{
  "model": "sound classifier",
  "dataset": "synthesized solo parts of chorales (CocoChorales)",
  "train_examples": 39062,
  "gain_aug_db": 10,
  "n_mels": 80,
  "hop_length": 160,
  "input": "log_mel",
  "spec_augment": false,
  "win_length": 400,
  "targets": ["instrument"],
  "num_classes": 13,
  "arch": "crnn",
  "norm": "batchnorm",
  "activation": "mish",
  "depths": [1, 2, 1],
  "kernel_size": 5,
  "stem": "single",
  "widths": [96, 112, 144],
  "rnn_width": 128,
  "rnn": "gru",
  "bidirectional": true,
  "rnn_residual": true,
  "rnn_layers": 4,
  "mixing": "cutmix",
  "loss": "cross_entropy",
  "optimizer": "muon",
  "muon_scale": "spectral",
  "lr": 0.016,
  "momentum": 0.95,
  "nesterov": true,
  "orthogonalizer": "polar_express",
  "adamw_lr_other_params": 0.002,
  "gradient_centralization": true,
  "gradient_noise": 0.3,
  "l1_shrink": 0.03,
  "ema_decay": 0.99,
  "steps": 2100,
  "batch_size": 64,
  "epochs": 3.4,
  "lr_schedule": "constant",
  "warmup_steps": 60,
  "weight_decay": 0.2,
  "adamw_weight_decay_other_params": 0.01
}
Rows from block 5, named by matrix and row number. Each number is 500 + 40 x the weight over the matrix's rms, rounded and kept within 0 to 999. All counts start at 0. Numbers have three digits each.
# weight_ih_l0_reverse: GRU input weights, backward direction (gates r, z, n stacked) (model.rnn.1.rnn.weight_ih_l0_reverse, 384x256), inputs 128-191
weight_ih_l0_reverse.23:505494514496492502497539513505684517464494499488602406479538567541540472501605506547501498503498496502504482454551525490484483502510516356505475550508502534426517506525463443496519497507385438
weight_ih_l0_reverse.24:506466529516496494496454514531495501508497477491488514559486500503502505481504491457587478499493420504460484431419524481494586513484540436499540502512504459463504562473491507449514525498505499
weight_ih_l0_reverse.25:526504491483460533496490511497374533506506481483411541513465486502571488515492506488472452500503498495496466494498469470562495570732528497500453501505475506515544497438498465491516500505495551
weight_ih_l0_reverse.26:497481524541511531527481509490522489519480480372532494510510485507494491502506529504522498587528487510486506532505511491711478498469425512510478502455444504489488493512517519456553512511495504
weight_ih_l0_reverse.27:506433521477512511476501427489462566503513509494506535479487562502460485898521519502497408482448504495527527504496500496503484512440455498496476505517384506529503496496477489503516496455528445
weight_ih_l0_reverse.28:500511473321495368564532538445522412513515524431496505502496516361500457509492459506481520480435470452520494581494484484507479538541475543462507528453515451503524533486515506518535544498506480
weight_ih_l0_reverse.29:551498516416511503501408498498476471491490507487503484458489411505502507544516338471475553495512488544490523577605491460500506497492493429474482502513471491479501532500493442506508507500472482
weight_ih_l0_reverse.30:472502481532487462506493502590497461566516494504497520447500503461486500517479528486497496501497485494451522496501503535483514513486518496488438431494516509516499526486519496549466496484482563
weight_ih_l0_reverse.31:513487510504490527278503463508522483531530517498470515506521515531570498503485491514515460508497520506487512502468493467485516484397509548455576435526501529502518512523422509498487497496536461
weight_ih_l0_reverse.32:476490505514499493464521640494500502508500552496492500506535488493569496511463511498661471492610512491542508494550429477479493493529512526474462526512556525505456604490485486474496417497495507
weight_ih_l0_reverse.33:609494505455472422485503496440475524498552520474605560506498499524504519535509533492496213500607579517502511509479545503511534514502497559491700500496560466591504497447521483492517508507502488
weight_ih_l0_reverse.34:497488513479541543482524504480493512529493528520546471504512454509419507491500520505447487511472497514519647491422523532509544459483503548506461466574504490507508537505503493522486495510489502
weight_ih_l0_reverse.35:505417503659500471477502494462525506520529442495507445466532531466521588421530471507480557563464557467451592471477499518525521512487500440498497504433458493551481487488492511483494526465475500
weight_ih_l0_reverse.36:529513489528479504520484513460464566484498509508526514488495605459516503483502451488498541503503473526470504480671496542473494502489500513461504522503427495531520527505490488552508506511519501
weight_ih_l0_reverse.37:494521483527495501497495540514497462512481467509516497486509522452636520544541502471484495505501499499469504552469503599539470504535504497599512463549510379481498497552508500497454472464497508
weight_ih_l0_reverse.38:503452493511484506475512521666497494497463506558504496497498488647466503561523452489687485520473509501548461565499504510480514476443483482501505526509477487559517486498551533480542452490500444
weight_ih_l0_reverse.39:473496522501526505485494611587505537406480534498470504507527502490508517501518557498513502490471544504502511519585513505518487518485543479509497504507508549487440465477498486536396509521498475
weight_ih_l0_reverse.40:477497510490504612517499506557491510497480457515521481521511500506560517507502506519514515486484497477475503536425498482518511511498325508444510575515498537523485357603453515516524504509592484
weight_ih_l0_reverse.41:526446507509494500504374506504434482499329583497498526494476464496497438560474481500507515478535494497360425521511500396510519496508505504536546514489511524495503491529510436556499506491517514
weight_ih_l0_reverse.42:511509479527521476501523491510360508388488448505502554555515432481488490495462354519479477508505468496519503496496511509509593419449437582498433514446543568458317506485506372513505515538507498
weight_ih_l0_reverse.43:490423524490496487506526482490494515499480469457584518510492448485526459559497634538497529485521493530482717525495501494546472499510497516540500484503508480500498679512484486528497496490501469
weight_ih_l0_reverse.44:497506509488495500491483501460500526503410441498507505513504503492488490496505476509517498501493584513472502484482606523493503408607521478513521510514506508484448516509516550454490526500556514
weight_ih_l0_reverse.45:518487487483490554502442498504453551496493467513479504508536504494498556500248490495495484493498514477437481502477490501514505539524516512431488502574499497501502491500529407513501411481493574
weight_ih_l0_reverse.46:591461504447479499530507499486508502514528501539495530496496529533479510481553630495515542494498503489466494483500488484528355481505495511463464478505482509435512527500544559505500503504476504
weight_ih_l0_reverse.47:498501485545495485511488469480480454476396563494500479502524506502387542504444654502590529510497500449395457535491455451539477294452495536553476502435654506507496512500458500528497513530508498
weight_ih_l0_reverse.48:500502356483528484520509473433478514500467493489494530492528512503495485491495533519506497501535508481507508485500501458499500540484496536446486497505547483498497500512501485474404504506506442
weight_ih_l0_reverse.49:511509513573506533504516512509504509503513474499521536458493497445507519524501436456522481514509492503499492490512507459504496489501503490524500536498533500536512504484427500542504376550548589
weight_ih_l0_reverse.50:499467504508503477504494499331469497487525413483532503478460454357547501529493490492485513629495620542491488487610401464434491498509497491497469498528435522510496506511501543443481547448457506
weight_ih_l0_reverse.51:487496500654504503484506575533513502537497490498417500534502531457503497496504472323527525524498528504506478483506510496415510558517506503463498406476489508327496524539493507531506503514516391
weight_ih_l0_reverse.52:503502528531495489461494611513440472432537522502534601553493493546496501518508512491506505485482651473507487503513495496501513492497448500475590511527436486534513509478501550584445493460627500
weight_ih_l0_reverse.53:456507531497455492506594483484541493502520506439500427520494501433509488506513442495513533481539523531518490482502506488560508476512612488552530502498487370541469510453617499499470525442499489
weight_ih_l0_reverse.54:510503491472496496527485509451520433491513492493504494481499505483455472464534513584507497504489500506492517502485517494510489533495500491499480561528511490486496501505516502510494430502506487
weight_ih_l0_reverse.55:503510481443496468479500534510646514550494528529536521499458454526515489500464517468489486502509499507516527509509542534493505508497526507465509518503487479504473486535522501498503490500488461
weight_ih_l0_reverse.56:504495539548487483495498505375502496534512504427485518519470500491497486506458491551500528420526465507502499503506522459538481498502521616553501509374498528522439524489526472493438508482501496
weight_ih_l0_reverse.57:529508474472509483502506515540501526522509438519495547473529500589502521553503497495570495502524506501534500498500494508514501500453508481479512517529491496443559526527490499524505508517502494
weight_ih_l0_reverse.58:565479518502485501537545498327487482477501523491509470483488508490536514567502469509497543459608510467492539484492510541515476494573504503484291500447486496590517497516459494512545494473507455
weight_ih_l0_reverse.59:488476325497498506502518517499525415508570496528511528495490500506531429515463372533394496451510502495494520555533546508495538527546538477501496508483454488530492491478505510511404517473555498
weight_ih_l0_reverse.60:558517447503509508429499460480490428490546504507509622496498594448486454497494539496497515482517464628490500499496506493494510480479494497479500508533539507517497495490478500560523497496541529
weight_ih_l0_reverse.61:495405450500522532416441499515492524501513600478506532501509483509519576503482493496500534493500508505468484484504483532471488489543442515496490551502513497480620437481510517508453503526568487
weight_ih_l0_reverse.62:474442480494471496503459493511469463577507491503525437505486504513578501507520495573522485496532498497553488516487636500496464495499511494438499478492496544492500506498527505504484501484537499
weight_ih_l0_reverse.63:484491466501499472486508502478493485502482565524463493486522484525492501498548448463508525499505429514510571502479478499480490448469526493502506430516496500517501506529506497484502491491504534
weight_ih_l0_reverse.64:487491493493506495506538490491509477486501503522478484504475474543476490498491497493538482543464500495458499498484533476547492529529590490499515504505509472601534497459521508518479523488499502
weight_ih_l0_reverse.65:528417481491499485457400549634493490488493453532493512444501523468513512446504490456509509492516487511509515513540495509470497501507490485508507492507420487495558531534506497495585537498455553
weight_ih_l0_reverse.66:485487471532493522500477505504496505502486493398506475509532496512481436501490510424498405530517517533370510399504509508506496507501473498497491513507470506550521654513457506438501534469497498
weight_ih_l0_reverse.67:568479409518565490501505475598507510489512522288510456476501446504501498483502503510432481502486500475492544503488477476487498496525479511457412493494514506506533510441468513486501528562454432
weight_ih_l0_reverse.68:467484497496503477488477507544556519485509495462483492526581487507498494483449359520498488506502466495470474555509484501493501546467474516501505526489493509489477505489639493459499482636496524
weight_ih_l0_reverse.69:470512504453522481445547521488505504520559584499554504499506562499498499465543500459485530513494536524507475492536467473683483491497496495509506479511507488533500525481600515596531298489498506
weight_ih_l0_reverse.70:453528538540537517514492494504440486520504503503505553459498489538490508442511541504504503547498497462481499524495512486518477512490452545500508484505501505501505503413517513526457499500458509
weight_ih_l0_reverse.71:470529456465416494491485482475506500546494511509526501453482492516495322463514480522527486499496490504503547577475429502541506512495499528518493526510502566454490505511512488490494496515488511
weight_ih_l0_reverse.72:458487500446430497501633487503535494589508511526486481471488505496499500597452444522490489510495516542518504483521506457482542485538523526506497494508481487380484608510501469502498498496514472
weight_ih_l0_reverse.73:489495520510490568493476463505497426516589480505504734503676493500500504493508508451510497500506552490548524521564520470515499479473514455498540507474525522515524569500412476456495492515494487
weight_ih_l0_reverse.74:500446497500487581503530544554539442491471484527481515500429479471446482501401446519502536490469504511538371526484501484487489488477472509497454479478518499503503505503496520475512480480428485
weight_ih_l0_reverse.75:460479472624503488526483545528472476479500505499524508252508442510508467508452491507523482544509514534529507514501480508487477494500458512443525455575508487505427496499512540491488512458493498
weight_ih_l0_reverse.76:466526501594487493486491485492508490504506499521497494497484476302487498480517508510483505413463494468484496524496497502530199527463472471491514491497498400465483505491500531468506538508482523
weight_ih_l0_reverse.77:517526479508488460497501523499498486507489485514508496496450509484516517500506435497523493538506490500590457476528488480498501484494512472484498505471456445491478504544553524551498494493355516
weight_ih_l0_reverse.78:533506514520432453502476497447492501522493496514517517484498480560460487513501476529491464510500493479567481478488528501505486491441567414475474504486504520499523515515509502636489561427494497
weight_ih_l0_reverse.79:507479513508489561511509464497492435515496521510530501511510520500503586392476489506504444497514509505494487469531496482480510471512312437486497515505509335493514532500482653496498499495522517
weight_ih_l0_reverse.80:505512395465559502495548495511483521499524494489484515500501543510541528474493462478484495459451496508513424518468494545495446397468465494489507485530502415535502547595527490474429476554606479
weight_ih_l0_reverse.81:498494494501502509627513503487495509516512437525566364503423598543609481504479482484493501473533500484531455572504460457575503498544501443506503514536522635490488523487505505493512519510529495
weight_ih_l0_reverse.82:461504479495509498483553524499540495508460500509457505507484499507499505500490507507468516377505504487492490501490529433502485478511368430489515555484484512499458509505511504492511456383478473
weight_ih_l0_reverse.83:490511497536411496510499497508629473483538509565510456500509519523489608511493494460510503499507505493505446518456495528521500477510506518503521541542496475495542506495516504474385503502552500
weight_ih_l0_reverse.84:481509535470436501521536499346427475476493479477539435466525535521524508498558503533502498473517511431517489509472493423519490525491532491478508482547495495414552505502497473541503498523495492
weight_ih_l0_reverse.85:501512514494502434497583560482523505502504494541499446577500475500509488514522469510466501506534458499486515503504435435501511515532481509479512508501493501509506563490511486498532511510477454
weight_ih_l0_reverse.86:499495681506466525556495490468463552496470494550552446481418502523518493477499500483564598466502460504481545499513512498565585539525539517533448509496489503506497507495527549517587498539547523
weight_ih_l0_reverse.87:496454498576494320489561496476522459480520536502522525590515442508480451502645465486530501515499508521498503480502601408505509506496512528508506520513484506430492553501494507503500529510510504
weight_ih_l0_reverse.88:497507517501503512503462522211390483508506498522469369505463470497499507490495494503510461551539485501500504477501521560491511495391504508457498515483505445534531488508559460530499502498436464
weight_ih_l0_reverse.89:484509447557562486518463504500568581488404450443562525492552501447456476519517548444533483503524502481509511486461518502497490500380486486499496513517488687458486506498510480484523475485509512
weight_ih_l0_reverse.90:515452502526465497479553477488481503567502401489507514489541498492479528526507500479507438500495576511507482614487516732504481480455570475498520474481458492444492518490528501674490497503509382
weight_ih_l0_reverse.91:532592508471488529535577494485509493495491488496502520564485511518490508499494500466469506511461490510490500550489502499691507534491514489503538506496507580531444489518546503488497465528497512
weight_ih_l0_reverse.92:500490522516506486507531447524695451506516538497499500506503459479511498498456498495479507486502502575467478462466479505467507473502513518569477517533483493520534494488504473506496501504472496
weight_ih_l0_reverse.93:371504489450482503466520492498522501543502511514494485495453520571510527487635500414494599487503512494441501505503483511520610520538540551515479491501482325500531545506503547544512472499491494
weight_ih_l0_reverse.94:499497395534522512504536496471501493492502502493515516461452470480491544493517517517500456664488503502463495502512513438509515415491538516445513504494471493498513450497307508486526487502488428
weight_ih_l0_reverse.95:486513696479499413518503505507514498525385464574502541494496510494500536515431504498472487434571505521435557507460513413489523499461485435500479495535490570465589521496521457515525493473541471
weight_ih_l0_reverse.96:554500466507429506498500449535484453474506505493459513543494532558467499473497507503496456490496491509514365524498517467497485505474316455491507512456542483499539506540472453505500525495541448
weight_ih_l0_reverse.97:383525493528512497414440513530479407499398496562500476487485478480550664498493507480473500501501501515475486481446507475383440490529410465501505576493411519498484515493501493499531410502483498
weight_ih_l0_reverse.98:564513482512501511507369484500482507520456505504474495495494522468481304502492601501467499527475526504501501478481479501483479612474483378505497454523550498502486489486521484422504482520491520
weight_ih_l0_reverse.99:507504501493507617553495455510515507531508481498525384585501459487515526455478486534508502497481507556492487480522531479497496513504494480480518487503474500488544504525608492499449501488497467
weight_ih_l0_reverse.100:529410492484496498498509530547537486530514566500497520497511506501502464490520504495492480479472483512531516438516526507495548497519526486490423503469498383281517470479503500510478502488504424
weight_ih_l0_reverse.101:408517500501499503612547460497508387708527483523513511498495491488500502527458490509495492508510533506476505510479492503546502514506472494570467493541504493575490445517507517503560500467523403
weight_ih_l0_reverse.102:514495485523506515508475497497488442462505456485504479511484337510483464511505521537509505518504491497559545485435469484443497487407502495416384470421510488523487485329508514528500452520479493
weight_ih_l0_reverse.103:491489501598503501537509495496441511470509508482469468466516477504534459513505499513478511479451508575515515534464505502488546551443518503514508487486469473410513414474774502492534464476485544
weight_ih_l0_reverse.104:501502486509455494494507494499502478492524524507377514485492483505450508533562407501495509607506510518506479472502490501483506303495481567511515499522509529453515493531359508495510498478493523
weight_ih_l0_reverse.105:487514522478519512494505498488502488493489490399506522527430546508498452504489496507551503510501490576453619517513567491502620481511471480476480491435502513450497486502473507493496456483528507
weight_ih_l0_reverse.106:494484493487500530491533494516476490643537519559515489516453506509517465526508517498475501613493510502503507494617503506491505504536469534405491398470485464507482500485498652496525499638467560
weight_ih_l0_reverse.107:428630497455503495487487525502511489507506511482486492500529489509504498495511554405528486569492488502491462471419562494493502502474493428504444518452511402504503514489495507481491601456501500
weight_ih_l0_reverse.108:483537541509445495503592515507613484517550500495491495534438501511501528523489461485500474509509496476489502513445435414490560598293485423559467508527517443549444492564499469511477495481660515
weight_ih_l0_reverse.109:516455396487501485488483565471543507498500481495401493515495498516470455567495496535512489510550494555488505479301490492519502518518503466529497515457484507495504469522509501502503555470445504
weight_ih_l0_reverse.110:505496498493523499498528521503493531503516504519520536461431498492476485505517511523503481457543519455505493484501508547524520497535544496443558518494498500635504519497540503472498494494511484