Weights of a small sound classifier.
Model: log mel input, arch crnn, norm batchnorm, activation mish, depths [1, 2, 1], rnn gru.
Data: trained on synthesized solo parts of chorales (CocoChorales), 39062 training examples, 3.4 epochs.
Rows from block 5, named by matrix and row number. Each number is 128 + 24 x the weight over its row's rms, rounded and kept within 0 to 255. All counts start at 0. Numbers have three digits each. After the name is the row's rms in percent of the matrix's.
# weight_hh_l0: GRU recurrent weights (gates r, z, n stacked) (model.rnn.1.rnn.weight_hh_l0, 384x128), inputs 0-63
weight_hh_l0.164 096:134105125108107134124128062068125137125118118119133126046127153120128141145114109121120078146127107137140132127138089150122117186128201138090145135140155166187167158153134129128126119141141118
weight_hh_l0.165 101:128146129159128119147124132135133123135135119145144157122145123129109111105129158106102142112129110039125112125134079065127117145131127133124127078167124135104124141128096098128124151153118116
weight_hh_l0.166 109:128087191103132101104136144119138150120118130164080122108121153113091137158134114113189164097092128112091143124108128117097106100070124114152095099119122144128111172090123141128108113109126133
weight_hh_l0.167 124:107096089138134128140137129175097110113117173148107114134143131180117140130120127156128127140136122131129137141160131125116113133035137124128120192141140139125133125147147127122090121129124155
weight_hh_l0.168 091:167131098163125139109171204128150150130102100144178121129080132114101138138137144136125145084137168151145115139147141103149158144130119157118131133126131142129134155100126124129128122125147134
weight_hh_l0.169 108:145147122146118156133115106121159122101123125104135118132067121125095135133121126174155097128139111054146140140127143164147111100127119135146124172124119087150092117112136131115129122154129130
weight_hh_l0.170 102:156101129121113130090119102129118067051082133123151146123127150180136135131121134135124139131160142128139096135109108107092153141154204146131121109134106130095128117183188140179107119127124126
weight_hh_l0.171 096:121154081143133153123120076192109138129130138129124161122130079140134142130099135120116156123138139060131078083100113123118109149169118124167123127140141152160109089135126143187124080075103073
weight_hh_l0.172 091:085131154112136125107117137081145116123186127133150133133115157101106130133131176137097121128085130135106148130176077120141131120121114151156111127122122133118129105126118116196088144124090165
weight_hh_l0.173 104:128135123145084126121074126138114127132107133111114127136155090132121126127129127137150148133128127127085099129199142128107129152180127109152140158122128086120121180130074146135126054159107128
weight_hh_l0.174 093:137136126108121124128139115140144091142127123138131090141128158136135135127089118140141143119128135138129137147127123132122076113150141104112162126106050118089122149124136121080123200137126173
weight_hh_l0.175 092:103139119125126144132123116150136130121115137171125132075110147116167116101117171139129158146118121116148113139111146077155110113130138184122129082093150144112113116120124111124135097131151123
weight_hh_l0.176 093:132121127101103070131140137112088139096155150132100128119138141115155122165145112106125128106131087119103129122134118143129130128091146103142024122125130142098094101067149118168131105143163124
weight_hh_l0.177 086:117156193121109151144126146128119130143136095159108127127160125143128118121130120149132116123119084117127117092058116157115101075172133135144121120127063121098117131123072143118194128127118128
weight_hh_l0.178 113:111121114133128119116131116100134113120128111115130109146124145119140094136162137164120135136115117147165125102129182124132122140139132138123128162111117131138140133159106123115150143197135117
weight_hh_l0.179 094:149118122152141140148130078131137162074090133136124133073137140137129111097109130114126204133128134067134136160121129118124140127120166130171126127104137124139121113162115089164101131116128133
weight_hh_l0.180 094:128135124085136120119129135130130126133137131095084082126120117130047136131123191155123107139111188187126104072097104122159137177115113119156090108136145122153141120124194129100123117154078125
weight_hh_l0.181 085:134132118187169081111178143176134124137153106099169123112079122130151139100127127119138146148132132124130112119146143094153129196060154135164067113125137214123086134113088137155118129139158130
weight_hh_l0.182 097:150133139122114141140112127129104127142116081157155136155138109132055105125146127132119131051145112135126109114134116121114123116135134127129098126117128166128122111130112139132133191112118128
weight_hh_l0.183 088:108129149144118094122125120146143122149129112116115155049134117113075064125157124116113138139125125143097135118098110123132133135138121152128107111168118100143144113098136124127145133162129165
weight_hh_l0.184 106:125123120159128119129144146107117120119111127126135157109038118151113086130130145111125140136178139136157109133117060132127135111127131096136118134138126138111128154118226169119123113130117123
weight_hh_l0.185 099:170141154154118116114081159166110128133127136124132118144111120072112124152125146111123148076126122137126128138119118123136091156129062120062124163104130119131115122148062060118087125135124129
weight_hh_l0.186 103:137136105116127125132143138118172132092141150136132137126159135132142145132154136116145129113130142166143088139162107140106133175030176122098126133096104124126127090118147122125133125155119127
weight_hh_l0.187 103:131154166116125110116140140170139115175130238122116136144146120108130129134156147117135056120130144129127139190134133131130104122138152134153120130132118166137142116187046129138089151135100172
weight_hh_l0.188 099:122186110164138132138149106132130100188132145149109102138142145157122136143137163135127132161130140139130126141117143129127114138073131141123088122132111133153131141127127142142138125073145132
weight_hh_l0.189 093:159142133133133126114102127123122092126099107120122123089204111182194103130115140117131104119126122123128179146109126116156127149187133119120106142142114094127155127109114118132131086108168121
weight_hh_l0.190 109:141084124125109129165112135151115152125168168127133125132130133154125099150155161125126116149111126122115135117114114124198120128110091125144136167147140156159162171135129129095164132134103066
weight_hh_l0.191 114:112133110129106127122128154128161136133123108123100124126148172135120098154117116101125102145131071143139124123125145123138121123128121137134137128105194115153152109116124105099114205129120128
weight_hh_l0.192 108:137135134076110161201152126206136083164126125106095132125105126111116127132114138126127151136116126135149122154141048121107123150139105110179141133130114129149075137140120123129129150171127131
weight_hh_l0.193 095:119143110128099109129132069118135143123127115167119131131112136101154109167054122118119134119096143131144091136129116137135146129058121120087203137135126131110126127178134139121111139127144107
weight_hh_l0.194 103:178130141117133128127126102134129129164114098154137155119119090132129136129115129127169147137118123148140118139113158137149131155126151128110133099148128130147126121157080129121133136130154121
weight_hh_l0.195 096:142129133104096165131140107143149128120117145142117158134121104131211114126146144098146124118117130124127092114134128119099142029133111135142127154150139105132158159152133160118118124124148145
weight_hh_l0.196 118:146118165143112111133124163137130112108124137135122152168138069135121128117123140149135135101095131157148123133175128138139145143156060128131111124133121172168136160137118134150129120121122119
weight_hh_l0.197 085:165075132116096105125126120127129092116124169123115136152124163110118153149160125149116156087133089120100110121101134151132121126134108115122126130102105117158109174132137123131141145125164119
weight_hh_l0.198 110:169098136127101122133120160084169132055132141104123064129132121126128144146163162107127117128131139127132119129133151131133130122125145143098128118130130137146134133100132133139093151138119121
weight_hh_l0.199 113:101150126100140101128164164165124150119110122143130123124127135117130131146123120154091089125125110129121115140130119089123134126128121126208119059134128130119105145122105092120121115105147176
weight_hh_l0.200 100:112105153123116129135124116119132103097109129120145128129122127109119143139123113116087158105130123138055083147104119123142106063138118134077119154133140142125122145126117115144144112085130139
weight_hh_l0.201 117:131068140100123172135164225126130137137135125162143092090138141119070143152127123131123119125120170103133050135124129120126141111162128058113126127152141129088153129149138118099143132122144149
weight_hh_l0.202 105:122149121123126105141129138148150136122104143149148058133131150144122138126119139135125132183128131106127083202121157137134129115104123118128095085108123115100107136190118119120111128128192129
weight_hh_l0.203 087:121088146104157114102145116142139136142112145122125199149140138119114102124076109109142113125145129179128115096132128130123132085097114186112135165129095112131099068125130142113131112120124115
weight_hh_l0.204 096:122139152236127144132119127108133117133119166115148133167105115107125081128123131167134124039129118117071120119174102131110125131093156135091120123110118126122138183137108159120145124122175131
weight_hh_l0.205 094:084139098131133055141123135134156141063102132129125161051145175139095148123120126140135141138095150119135128127129134147128090141115136121144133130126109134126091151136114125123196100178121127
weight_hh_l0.206 092:136131131056154068129131125106155132153115134158115170157095135116136133092161109130113141113133118122115124097161137130141100124116189120125150147144128081120105125132131105126120132130107097
weight_hh_l0.207 112:131155165121117125127131205135126112165132072118121113131139126125197113129151146146075127127210128105113150127115112152145139134122118104142128118145131141139130178144142179144107103111139130
weight_hh_l0.208 099:131137097113091125137113123113095198100146131142125098139130049141069118127134114066089144181112096161141135139085126128130121107131130161125122174148130187115135148148158118076114118128140135
weight_hh_l0.209 108:131129117086168110137143076124143132128129141113118131097107147128122145109138132156126102124116124093125115112094171132104172122112103128166144148114123119133129104116131160147126124143121150
weight_hh_l0.210 113:128111129085129135096123129143126162148151130121140131207125121141108080055188110152155112139170134127120120089126106134144124127148100152117132174173123144157131094129102141037140112096129144
weight_hh_l0.211 098:136117093161081128149127126142122132094122129110128122115118148092146107154181140118119085120141145126126147114120131142114147099112141107139065124136049137111102114141127100126234140126140122
weight_hh_l0.212 104:121126118134148147151145116130145162154144112132116125145118127182122155161122137122125135145098123151123145123118105119126166148119140119132142152113120083118126160100104140139144124116122118
weight_hh_l0.213 094:148129127125117101154161107122119109083106129106137117116116169123097082138102144129126132161144123139126127112110121126139124130162104190112104128140128158156153096128111103105136121100117128
weight_hh_l0.214 104:126117093145110167138119136110131127125034133056130101072123129128154122145117104122111145133094139125088161159126158162138115187142131103123111134134079101094098122124134109146081125151126139
weight_hh_l0.215 102:101075129116129162113126124060127140148136101155120132118110143135134135123109115140128139138120120132146137123122132144130066121124128142128097080149131123125153100131128132107146139138115126
weight_hh_l0.216 097:072179127116147169108100133124113126094103123158130120110102084173123128102150158141120122129114125130130123153115134115150150107115103137114124118130136126141153106130142119086127143130125072
weight_hh_l0.217 090:102132112131103099153120099119098121131124140130124143129129145136153083115120115116146088123114113150123139153167137138129139126130085134107111119044149089134093129095152166134138124129085125
weight_hh_l0.218 102:137123061184052108130108162132127149138129143163124107130127126132119126181124103082126132116143148133147128119099151134120100066133119134119122127078135116176152066105145127132126090125064151
weight_hh_l0.219 094:063115133117139159163127130151138134123124148148176129123125116157117135142125124148135098113141130136163130117121129130086150119134122118094059128130121133134138104115115167122124161195118115
weight_hh_l0.220 095:099137172123126125106137142127135114142066109137177150158138114124120139119044144137141135132118132128118137142105137125163137117062136135091106104121109126119166060189128075117124110127109126
weight_hh_l0.221 110:198152075143139133115111148122118150129151127138131144138135165136152112128123127067115136083140140124183100121123132139129134126121139129150118155134131236142143112133116158120132127132132134
weight_hh_l0.222 095:131174084127117102145156125127068129136136124131118119108141129157128128129104114140075194128165131121119128136138063152102177130134064190131127145135131116074120105125125091130128157121116078
weight_hh_l0.223 103:134126151094117128112133133210144125151141145134115133130120139131129156124126147236233147138169136105135158093113141145136113126081127117187136131136133103126088132126107106126112107127141124
weight_hh_l0.224 103:115143121131098088153088118129124143134146151121125054128135142102140184111121118134125041109113110124120131138092147108157135170089128122119124103139122165078131134129140121207138112136134080
weight_hh_l0.225 098:133119127117127135099108118117165115091138145145083049133142135130117165128126141139122132170122079111122140108156127132154101096119052093164109143151127123154113135178133134131134100125118105
weight_hh_l0.226 097:129143130146128114089119125138138156142061093178107124057152103132123137147171111152129129134128167140066124136131102123134149129113116127126118065137097129136162130126136143137135165114131076
weight_hh_l0.227 122:128127139098126126111176176128135126117135155119155136122130123173135132119109088141166115135144127086095120135115120123194118126114123123132184189126135129104114130140083133101117133133131109
weight_hh_l0.228 113:145130128099118153124119170131138154098162127146084125129155133129141076130113128144144119131106101125141101130130180137133123131120126137122119099176130140126107126116180112199172126126127131
weight_hh_l0.229 097:131127152142188123108159088121144125119126106127118125121127142116082108123121074138147138147058162122070118131110124137097148121144136091138094117129117113099169122132152129135118106113126109
weight_hh_l0.230 099:121217142098157130137138178179098184158131121124097139093139158142134123138094117128131139108160174086086116122132114128139113087131125122114133146136117116123130134145134156087122122129132130
weight_hh_l0.231 100:170121121080179089106125120126108119183124116045119096087129152118134129160117139131122141181133130122130116160089172135123130100125135142125149114154154085127139145096131129119108128145121112
weight_hh_l0.232 110:137128130197100127107108136122129074147126046142145130122144146119092103128117124129125145107124139127148132086126084131139111110123122132134129106122175135125122129150144146178146154122144146
weight_hh_l0.233 105:138118130084125123125120131124126123159215120131121110133141052133074118155107129153116146135109111131135138152125152125121120127122131126111152141144115150113112127113106153112112123133119139
weight_hh_l0.234 103:132127142127144122138125141131116137131153121113124142098123128144076133175118122142136118141195107147113153131152136142130118160120142166133152195111071127127178166129127082105125093122134167
weight_hh_l0.235 097:141130122125122154130160128132109133123126117129127124135130134106131156143117122121100122157188142127151121115137086129117107139106145120146121154124121106165102136167124110126148094103116186
weight_hh_l0.236 099:179121124155118164128143163134083126122102164107090157132114126105139090128130131160170124179114132125123128143116126136198070151094138128160108110144119118126118123141147109124108166074119126
weight_hh_l0.237 089:119125098075106115140132127133119136126071126128143134176130107103128127113129125134146144129158126121126108129187118128108132105071145124154133110123125133160135128109162166132102133128145134
weight_hh_l0.238 096:132192119143122113139121111112122118129146138128129161186132125205105129126131141126147137147134122142105127130134119141138144124116125128114127129196168119115108141131147141112167128137129137
weight_hh_l0.239 087:157060157138132113111122125075149128147127139106138075115133166136126146137101161116130119132127127092146050154132186127113130123133113107131126176114112115130151160089123099130149154122147127
weight_hh_l0.240 110:117133125118115121088111046056128126125138183129092134121118130139096113148138121127087141101132114139139130163125117126119141121134134120121142101154109132105072128087137108138131078154110211
weight_hh_l0.241 101:127143145137131109146108142127171139178156137117128134196134057113106108143124131157124117131101098177129132143156135148127128142113126116139109120136081138143090108104117155134135162133115159
weight_hh_l0.242 109:131156201126111076102208102130127141129087163151132119146130122205148134118133096124128122123117112142156113094124122144143129130117138168114119120125121093138129096187179103136079144122127138
weight_hh_l0.243 101:177120162135123126127118125128125122129107159201085089116099055117143148133142116130143164092143147159153128145089177132144122106137180141159136106116198130121172133152115130122110140173109104
weight_hh_l0.244 096:129141130126131163120116123132129098109089148112133131162113122180123128135079113123141135120124111146133102136115161134140138120126096109136152145124060150153122090143151114185092102129094130
weight_hh_l0.245 090:048151130140159120205105119106129143124121087134118113133154069163110111129121111138133133138155155124132124129128145153135114108200128116164121146133134179086150153125119121156135122129136119
weight_hh_l0.246 093:118119107089165136114134106146163117136102119075158122143130118128085167102108110145130095110123099131158198126135133122143144160133152116173127107195117115127110154069173199130097120118101150
weight_hh_l0.247 115:134129101132136148127115127130078144129123139124154093136125133189106128088141145151087132139139123144109117208132129098067127165153118151116173147127177108127139083126125129121110136146179125
weight_hh_l0.248 098:165110113116112132095128150179148144098147093136131141117126129122126151124127130099112182106158134124130103109140136098216134113117141127133130152126110124162117147155136152131136132143197125
weight_hh_l0.249 102:127155102078145113055129111126089132136121085138131069111156137113123181112114099136126120133131188129146124141121117122133088106159171130136108158112127112110127138044131102136124128121155076
weight_hh_l0.250 115:123127115142116156140101208169140120132136120112135132146077129119128133109125136118130175151129113137133151119120148133132124133121100126127126119129131132118143143131137120124131137120141122
weight_hh_l0.251 111:095104129102165166127147133124074126152105179116105132123124130137113130124116134149120081133124130095128065111143181130125130177128137140151080108138138128129197128197125131160134128124098126
weight_hh_l0.252 110:132159137129105124122143109089184139140139136125121142110098100170127134121122136115138134143135123042120105133046117142122125145065156105178066156126126113142092177133084141112142126129145120
weight_hh_l0.253 096:131071123088137122131117097129089125126127143158142153134122088122164083125117131141121114124132122134114096189123122153143123119119195159198134100138120152163124147139118160093125128113129129
weight_hh_l0.254 091:133142144162108149103112134148120141115179131101118081134118130104126173107094116120116122123061161173123174141127102066126129136120120146144131113116119104124133143135110133107114102116121142
weight_hh_l0.255 101:121120116119094158130174125095113196135132152130110166173103111093119100130129134116129146128102163127116133120069118126062127136110101149125120130134119127113096164134152127120102161102130058
weight_hh_l0.256 103:113147172119181132119146114129137124114120131117150130157182126137123142126146148170141130158135115193141125141172132115130146128136132129159142107123129092156074131135135134100141118132117137